Rows from block 6, named by matrix and row number. Rows with one number belong to one neuron. Each number is 50 + 12 x the weight over its row's rms, rounded and kept within 0 to 99. All counts start at 0. After the name is the row's rms in percent of the matrix's.
# fc1: MLP up (model.blocks.6.mlp.fc1.weight, 1152x384), inputs 288-383
# fc2: MLP down (model.blocks.6.mlp.fc2.weight, 384x1152, transposed), outputs 288-383
fc1.532 097:48 34 58 41 51 50 36 43 48 53 81 78 39 56 46 40 32 49 40 44 40 43 57 43 63 69 49 38 56 54 59 45 51 67 52 42 41 47 55 41 42 38 38 53 47 50 26 25 48 42 54 47 41 43 48 47 52 83 83 41 48 53 56 33 44 50 51 53 61 41 42 49 80 61 45 52 51 52 48 52 48 51 47 27 55 67 57 52 50 48 54 50 50 44 47 72
fc2.532 108:49 56 56 54 61 65 52 49 30 32 69 30 41 52 47 39 43 40 53 54 57 61 56 48 47 48 63 52 44 37 50 43 65 49 54 47 48 53 48 43 48 41 52 54 45 45 45 57 38 52 47 63 51 44 53 57 27 50 36 51 65 40 39 44 42 42 24 57 37 40 49 47 50 62 50 26 40 49 11 58 47 93 46 50 46 57 49 68 47 45 44 48 47 44 48 51
fc1.533 091:75 49 45 52 54 49 39 44 32 50 50 57 51 62 29 34 14 51 57 12 43 67 64 62 49 58 67 51 57 34 56 49 53 50 55 72 65 52 51 50 58 49 34 55 68 66 87 44 17 47 48 48 34 45 51 46 47 45 19 74 42 53 33 64 59 48 43 49 46 56 51 25 44 44 57 60 49 58 52 46 50 22 61 45 66 67 28 40 53 52 47 41 05 50 48 42
fc2.533 105:37 60 39 58 55 52 55 35 41 52 56 17 48 44 49 51 39 35 72 49 58 49 45 45 76 32 51 40 71 49 60 50 33 47 60 44 45 39 50 48 66 60 51 49 57 56 55 46 53 41 52 47 53 47 67 23 36 44 35 60 48 36 44 63 13 20 61 38 53 69 44 62 58 27 45 40 52 52 50 37 46 47 56 41 49 48 48 54 50 36 50 55 49 66 49 47
fc1.534 103:43 43 43 39 50 56 64 45 56 49 47 42 51 50 51 43 41 62 43 49 57 56 38 70 39 37 62 57 64 51 61 63 50 56 54 39 61 56 46 42 47 48 46 47 53 59 65 45 40 47 39 43 39 57 45 65 65 49 43 53 58 44 48 66 68 40 36 54 59 55 58 65 51 58 87 50 48 62 46 46 52 48 50 50 68 45 27 36 44 45 51 48 54 61 58 45
fc2.534 107:20 66 39 49 50 62 47 50 49 46 22 52 47 45 49 54 40 58 46 47 52 47 42 49 41 53 51 46 50 49 59 69 56 38 42 34 59 50 32 61 54 46 50 49 47 64 55 50 38 43 50 63 30 36 34 54 48 62 47 60 50 59 54 74 52 54 51 53 49 44 64 51 48 62 49 59 50 53 71 43 44 52 46 56 32 51 65 49 43 34 44 45 52 62 69 47
fc1.535 106:74 48 53 49 49 42 85 52 44 34 39 53 47 40 63 43 59 51 47 42 49 65 18 59 63 59 33 70 99 49 81 49 51 50 39 52 51 50 50 44 55 53 49 56 50 50 74 62 48 49 75 73 49 60 56 50 45 61 43 41 68 61 49 42 73 37 48 23 41 49 66 53 50 38 50 54 37 34 50 48 53 50 27 76 57 57 51 62 43 89 60 56 55 58 47 59
fc2.535 103:51 56 41 54 56 47 47 44 57 51 42 26 64 54 42 51 57 44 40 74 25 50 70 50 49 50 48 51 54 44 61 17 48 22 57 56 37 52 53 54 47 64 46 52 37 61 46 52 37 77 49 68 67 52 45 56 44 41 54 72 35 53 30 50 43 36 39 37 43 66 56 57 53 54 58 52 26 58 38 65 61 25 49 52 50 24 50 58 70 46 58 42 42 48 31 50
fc1.536 098:71 51 55 55 48 60 47 59 75 56 39 62 48 49 69 56 40 69 40 56 33 70 24 53 56 22 37 47 74 53 45 49 51 43 43 48 59 19 70 51 50 42 45 48 55 42 59 37 25 48 53 50 35 92 50 62 56 49 63 51 27 52 48 53 46 47 51 47 49 70 51 49 63 43 68 43 49 49 32 52 51 51 41 57 45 59 59 49 49 40 50 38 58 32 47 47
fc2.536 100:22 51 43 55 44 64 44 57 57 39 54 43 49 49 47 23 38 38 53 56 58 60 51 43 47 70 53 55 45 54 60 53 51 51 52 49 49 83 54 40 42 52 48 43 46 45 70 55 57 51 52 46 44 56 50 48 59 56 58 73 50 36 52 50 49 52 53 58 50 51 59 46 46 53 31 68 48 51 51 50 52 62 50 43 44 33 56 60 49 64 60 58 74 64 61 44
fc1.537 104:40 45 50 62 57 47 59 63 53 62 56 49 41 68 45 31 50 53 29 64 49 20 72 61 44 58 33 40 35 63 60 53 48 50 22 90 58 41 41 35 42 50 41 49 48 47 38 44 50 54 70 46 44 35 70 53 46 57 56 60 49 56 41 51 40 48 36 54 73 56 30 62 49 45 53 47 60 64 51 39 62 50 51 41 50 60 47 52 54 57 50 25 58 60 37 57
fc2.537 102:60 51 42 58 10 50 38 44 52 40 56 45 46 42 51 42 48 51 47 56 49 57 27 15 46 51 44 41 47 50 50 37 41 49 50 52 37 48 57 63 50 33 56 17 50 44 49 49 48 62 41 56 59 52 59 54 64 51 42 51 58 77 42 45 43 69 61 52 29 61 42 44 20 41 21 53 48 47 63 40 65 44 50 16 61 71 79 51 65 57 48 53 39 44 52 55
fc1.538 093:52 52 47 54 52 48 85 58 52 51 66 32 51 56 47 44 49 65 46 50 42 42 29 38 57 49 41 48 44 99 53 45 44 78 43 55 26 48 38 40 43 34 55 39 69 64 47 48 56 53 35 50 37 61 48 34 63 43 58 59 51 54 57 46 46 50 53 43 48 48 50 44 66 52 54 59 59 35 39 47 50 37 32 55 50 52 62 43 56 63 61 46 52 51 29 40
fc2.538 096:58 33 62 61 60 41 62 70 50 35 30 49 62 56 54 48 48 53 37 44 59 37 47 28 60 58 77 54 53 45 47 49 58 85 56 38 49 46 70 49 43 64 61 52 64 21 37 33 27 59 51 50 43 55 54 47 29 51 54 48 47 39 56 72 60 50 48 68 50 46 60 50 59 57 66 47 58 44 27 41 49 67 37 74 51 46 56 28 46 61 41 63 55 39 50 41
fc1.539 107:17 52 48 59 51 51 48 61 43 49 63 51 38 57 46 51 48 84 55 53 33 49 40 74 28 57 53 54 35 51 50 43 55 61 65 56 50 53 93 58 49 51 40 45 42 46 34 39 56 46 13 58 51 54 52 49 23 35 48 62 71 28 51 55 53 33 57 46 50 52 54 45 56 50 33 47 53 55 51 39 56 35 68 73 53 51 47 50 53 30 38 16 50 73 40 56
fc2.539 106:43 54 50 55 42 36 45 50 47 42 51 62 68 49 39 61 49 51 46 43 51 59 56 54 42 72 49 50 56 55 50 40 37 32 87 74 58 44 30 51 50 51 75 53 28 57 10 60 84 47 66 50 59 46 50 50 45 52 22 49 53 48 53 48 39 29 41 47 73 41 38 69 46 51 69 58 59 33 46 48 33 42 27 54 48 43 48 44 58 65 64 22 49 54 58 40