config.toml
model = "image embedding model"
dataset = "microscope photos of single blood and bone marrow cells"
train_examples = 194171
image_size = 64
crop_scale_min = 1
horizontal_flip = true
cutout = 0.4
targets = ["smear"]
num_classes = 2
embedding_dim = 192
arch = "vit"
norm = "layernorm"
norm_position = "pre"
activation = "relu"
mlp_ratio = 3
head_dim = 64
fused_qkv = true
bias = "none"
qk_norm = false
parallel_block = false
inner_norm = false
drop_path = 0.15
patch_size = [8, 8]
conv_stem = false
layers = 10
width = 384
positions = "conv"
pooling = "class_token"
am_softmax_margin = 0.1
am_softmax_scale = 16
init = "torch_default"
residual_init = "none"
optimizer = "soap"
beta2 = 0.999
lr = 0.0016
beta1 = 0.95
shampoo_beta = 0.95
eps = 1e-08
precondition_frequency = 20
max_precond_dim = 1536
one_sided = false
adamw_lr_other_params = 0.00072
gradient_noise = 0.1
l1_shrink = 0.01
steps = 19100
batch_size = 256
epochs = 25.2
lr_schedule = "wsd"
decay_fraction = 0.2
final_lr_fraction = 0.1
warmup_steps = 380
weight_decay = 0.2
adamw_weight_decay_other_params = 0
Rows from block 5 of a small image embedding model, named by matrix and row number. Rows with one number belong to one neuron. Each number is 500 + 25 x the weight over its row's rms, rounded and kept within 0 to 999. All counts start at 0. Numbers have three digits each.
After each neuron's rows are labels from the 100 images, of 14848, where the neuron reaches its highest value: "strongest on" is what is common among them. Only what is clearly more common there than usual is listed. The data: microscope photos of single blood and bone marrow cells. In brackets: how many of the 100.
# fc1: MLP up (model.blocks.5.mlp.fc1.weight, 1152x384), inputs 256-383
# fc2: MLP down (model.blocks.5.mlp.fc2.weight, 384x1152, transposed), outputs 256-383

fc1.744:482494501501504483491509464504453528462465543530546474582476490457552495479532499493482560497473494521488503494493501449503509528492525530549445474487512511534515452484497493558507495519445509457493501497488492517516515502534516489515487466531470512508505514512504516520501492484507502453528498489468523517449523485495490507479472526532495500542506517487498499487492496439490501471493
fc2.744:496478510522506503553495438489484486498529490499556493523504531525514539503504519499497466495519528487506469514501472479511505486479563528497403479495496535525517543508520493516513538532499509515458507493472503492509469493541509499488484533567557503501486502494492519500511487513501527533465504490500506510503493502518512536508499474509499487488489517506509526498495505459405543502493
strongest on: smear: peripheral blood (100)

fc1.756:509505493521501455528504484558514459497452496476510447511501446481511486470468507492531519499422505503492478503473478514497522502501504508493492459488499539520485416561489461487501490530461496466479499485479538499497501497477496444495464422452501503449484505531502497489511544490491476497504508498471498525488486491496516523496508501482518498507525514502491514500487500487574499507516
fc2.756:503456526489552506542513462509488508497495512493520459495504498508544498476483523534494465517525508501433506499499538507497491528514506465498494492532503478499505498499527475490513486505508476457484492500491438489505505505535491480516506514490520486497520509517503511493463505510499546491509516505415513502465501483503500487492499490512516560515503479506520541522485485440502484504519
strongest on: smear: peripheral blood (100); cell type: myeloblast (77)

fc1.751:505514515509481462515497489514586512484500511463502508529438511490488454547493499500500504505482486527499512500504443510448489462511515504502477504491501482473570468512514507499530487499510439450500507482418458511554512494513476475504495485502497490531506502539512523500488505516487502503516476506502496518501457506527543527492504508496508493496500509516521518476503513514560511498516
fc2.751:494499499513531506472499487505504490519515500500522541524513523498508483522523477502510496515552514530502504520525512496482504488500485477430465478475435514488514489488505496521508514533500492471499490551520511470478493493515518483515490526502526493553510500496522521494500505427536617504493503506457506523463528500497506486510513480491486461486480496527519470500522520503448489440565
strongest on: cell type: artefact (57)

fc1.129:565509510490437468501497520506535502451446531508518487511485479466568502465513501528567488471472516528498489500482483504513495500501554502488477494471502517502487512497498499484512469444495502499488479498447508491516511501481492518519459496525500508506506516504512527507513494498501471504550488487483499538505533469575545495505527537479492479499498495514497475535501500495512515502496
fc2.129:500504499475520484502498517513524492514496467497480499504482489521491494500466514497464501476488461440487508521513560576496514504474500542485525517498449543456514490498455499520549544546450526494507516499499529474458479533493507487487521501465520501483493491496474477481471478475515501524505513466437467510524504477514500506553474491541497526469479473502494483503426505521507515521494
strongest on: cell type: artefact (64)

fc1.191:498505503506477505508457532497482458428517541502521506493506506503530538514463472486523483499500480499509509511521407452465491490454500498505439482508470500468484482506507492506473521500490473452497513511489513561500498554467438474463503497439500493517463499414510473564509522534505521508493521505516455495459487500494473491496512500490491533494497470515471491541526500496458550474524
fc2.191:556497509558447493528508499518508500553487495468500512501498498485458454488502503509494529509471433537491469454498554542496505521493510452472511439513489483519480503494488519496515497469448450493470482495513529501544502479498499520451499491468442507488518573493489550467507485459484527494506552496489492531456443503484453522490532484499489537463525494475500502469490492549516504502514
strongest on: cell type: eosinophil (28)

fc1.592:500495496580486505506497500531536491510506424463490466528512529498513516501513493467503499510520561480496503477536485501504544500481503511490497571507484515483496506508497469494493516474499520547462464551514461499515487439524500479465533528500502494498486479430479486503485465491472476507502509501501503530465484527509508499501508449508507501504498475478514484518477471467535499495486
fc2.592:529495496509492500498479487558484517575492505456494491522481535493486488552489494495521528488479490527501551521479491511474471514470534474520473513490519478501516497502545486464540512514514506509483481484503502519497551495501506460441514529447499508466504503509504498470500512497498495504495504496505505475519452467501519487474494521541516484489511502499491497556567508492497468511500
strongest on: smear: peripheral blood (100); cell type: myeloblast (70)

fc1.408:521514520501497465502500526500451511524471491499510502564503490499497515495515500504500519535504492509502542483491507540488501500512515528500509495480480539483474502450510448482498575510530503485566526457504512466500486566503533498495447505520503500509468510500480438453498488503496502539544527517507500492512500527495506523543504498505535461540547487436498498513533467520495513490503
fc2.408:478515560500505467517480497486516545512518479496541511502472533504503514463501491475500483500485507482492499502525451526492486436502509496485481530524474459507492487501558488435572512501500505409475485517528498501520507493523513502523514459489530466501479493494514522502472492494515489455501470524538494506457531507500510500501506500500510499514483497519557472498501475512498488498520
strongest on: smear: peripheral blood (98); cell type: segmented neutrophil (53)

fc1.541:500507505488500457498548550500521473486471509523507506506499512493491467465502527511522509482474501550495549500488488526501522456465493455507425501512567514476502454599499476496507483517498469552494524528502462506526549506501498493497573498498521490513483519526516487488477470498529493495529494462506500439478526508477441506465520505488499497490491512467501498526503494506524479573500
fc2.541:521483486490452501498500505467494500500507500432508484450509483508499525531500507434511469509438446534494500505518486534535535522548469489500503474501540534594498516494485488516502500487493548488445500503459510548505497484491502472521517474488484491567524470540504513518479498511589500549494524501461499421493527509499515497498495481484517499480483497465490507497514493472524502526510
strongest on: cell type: artefact (31)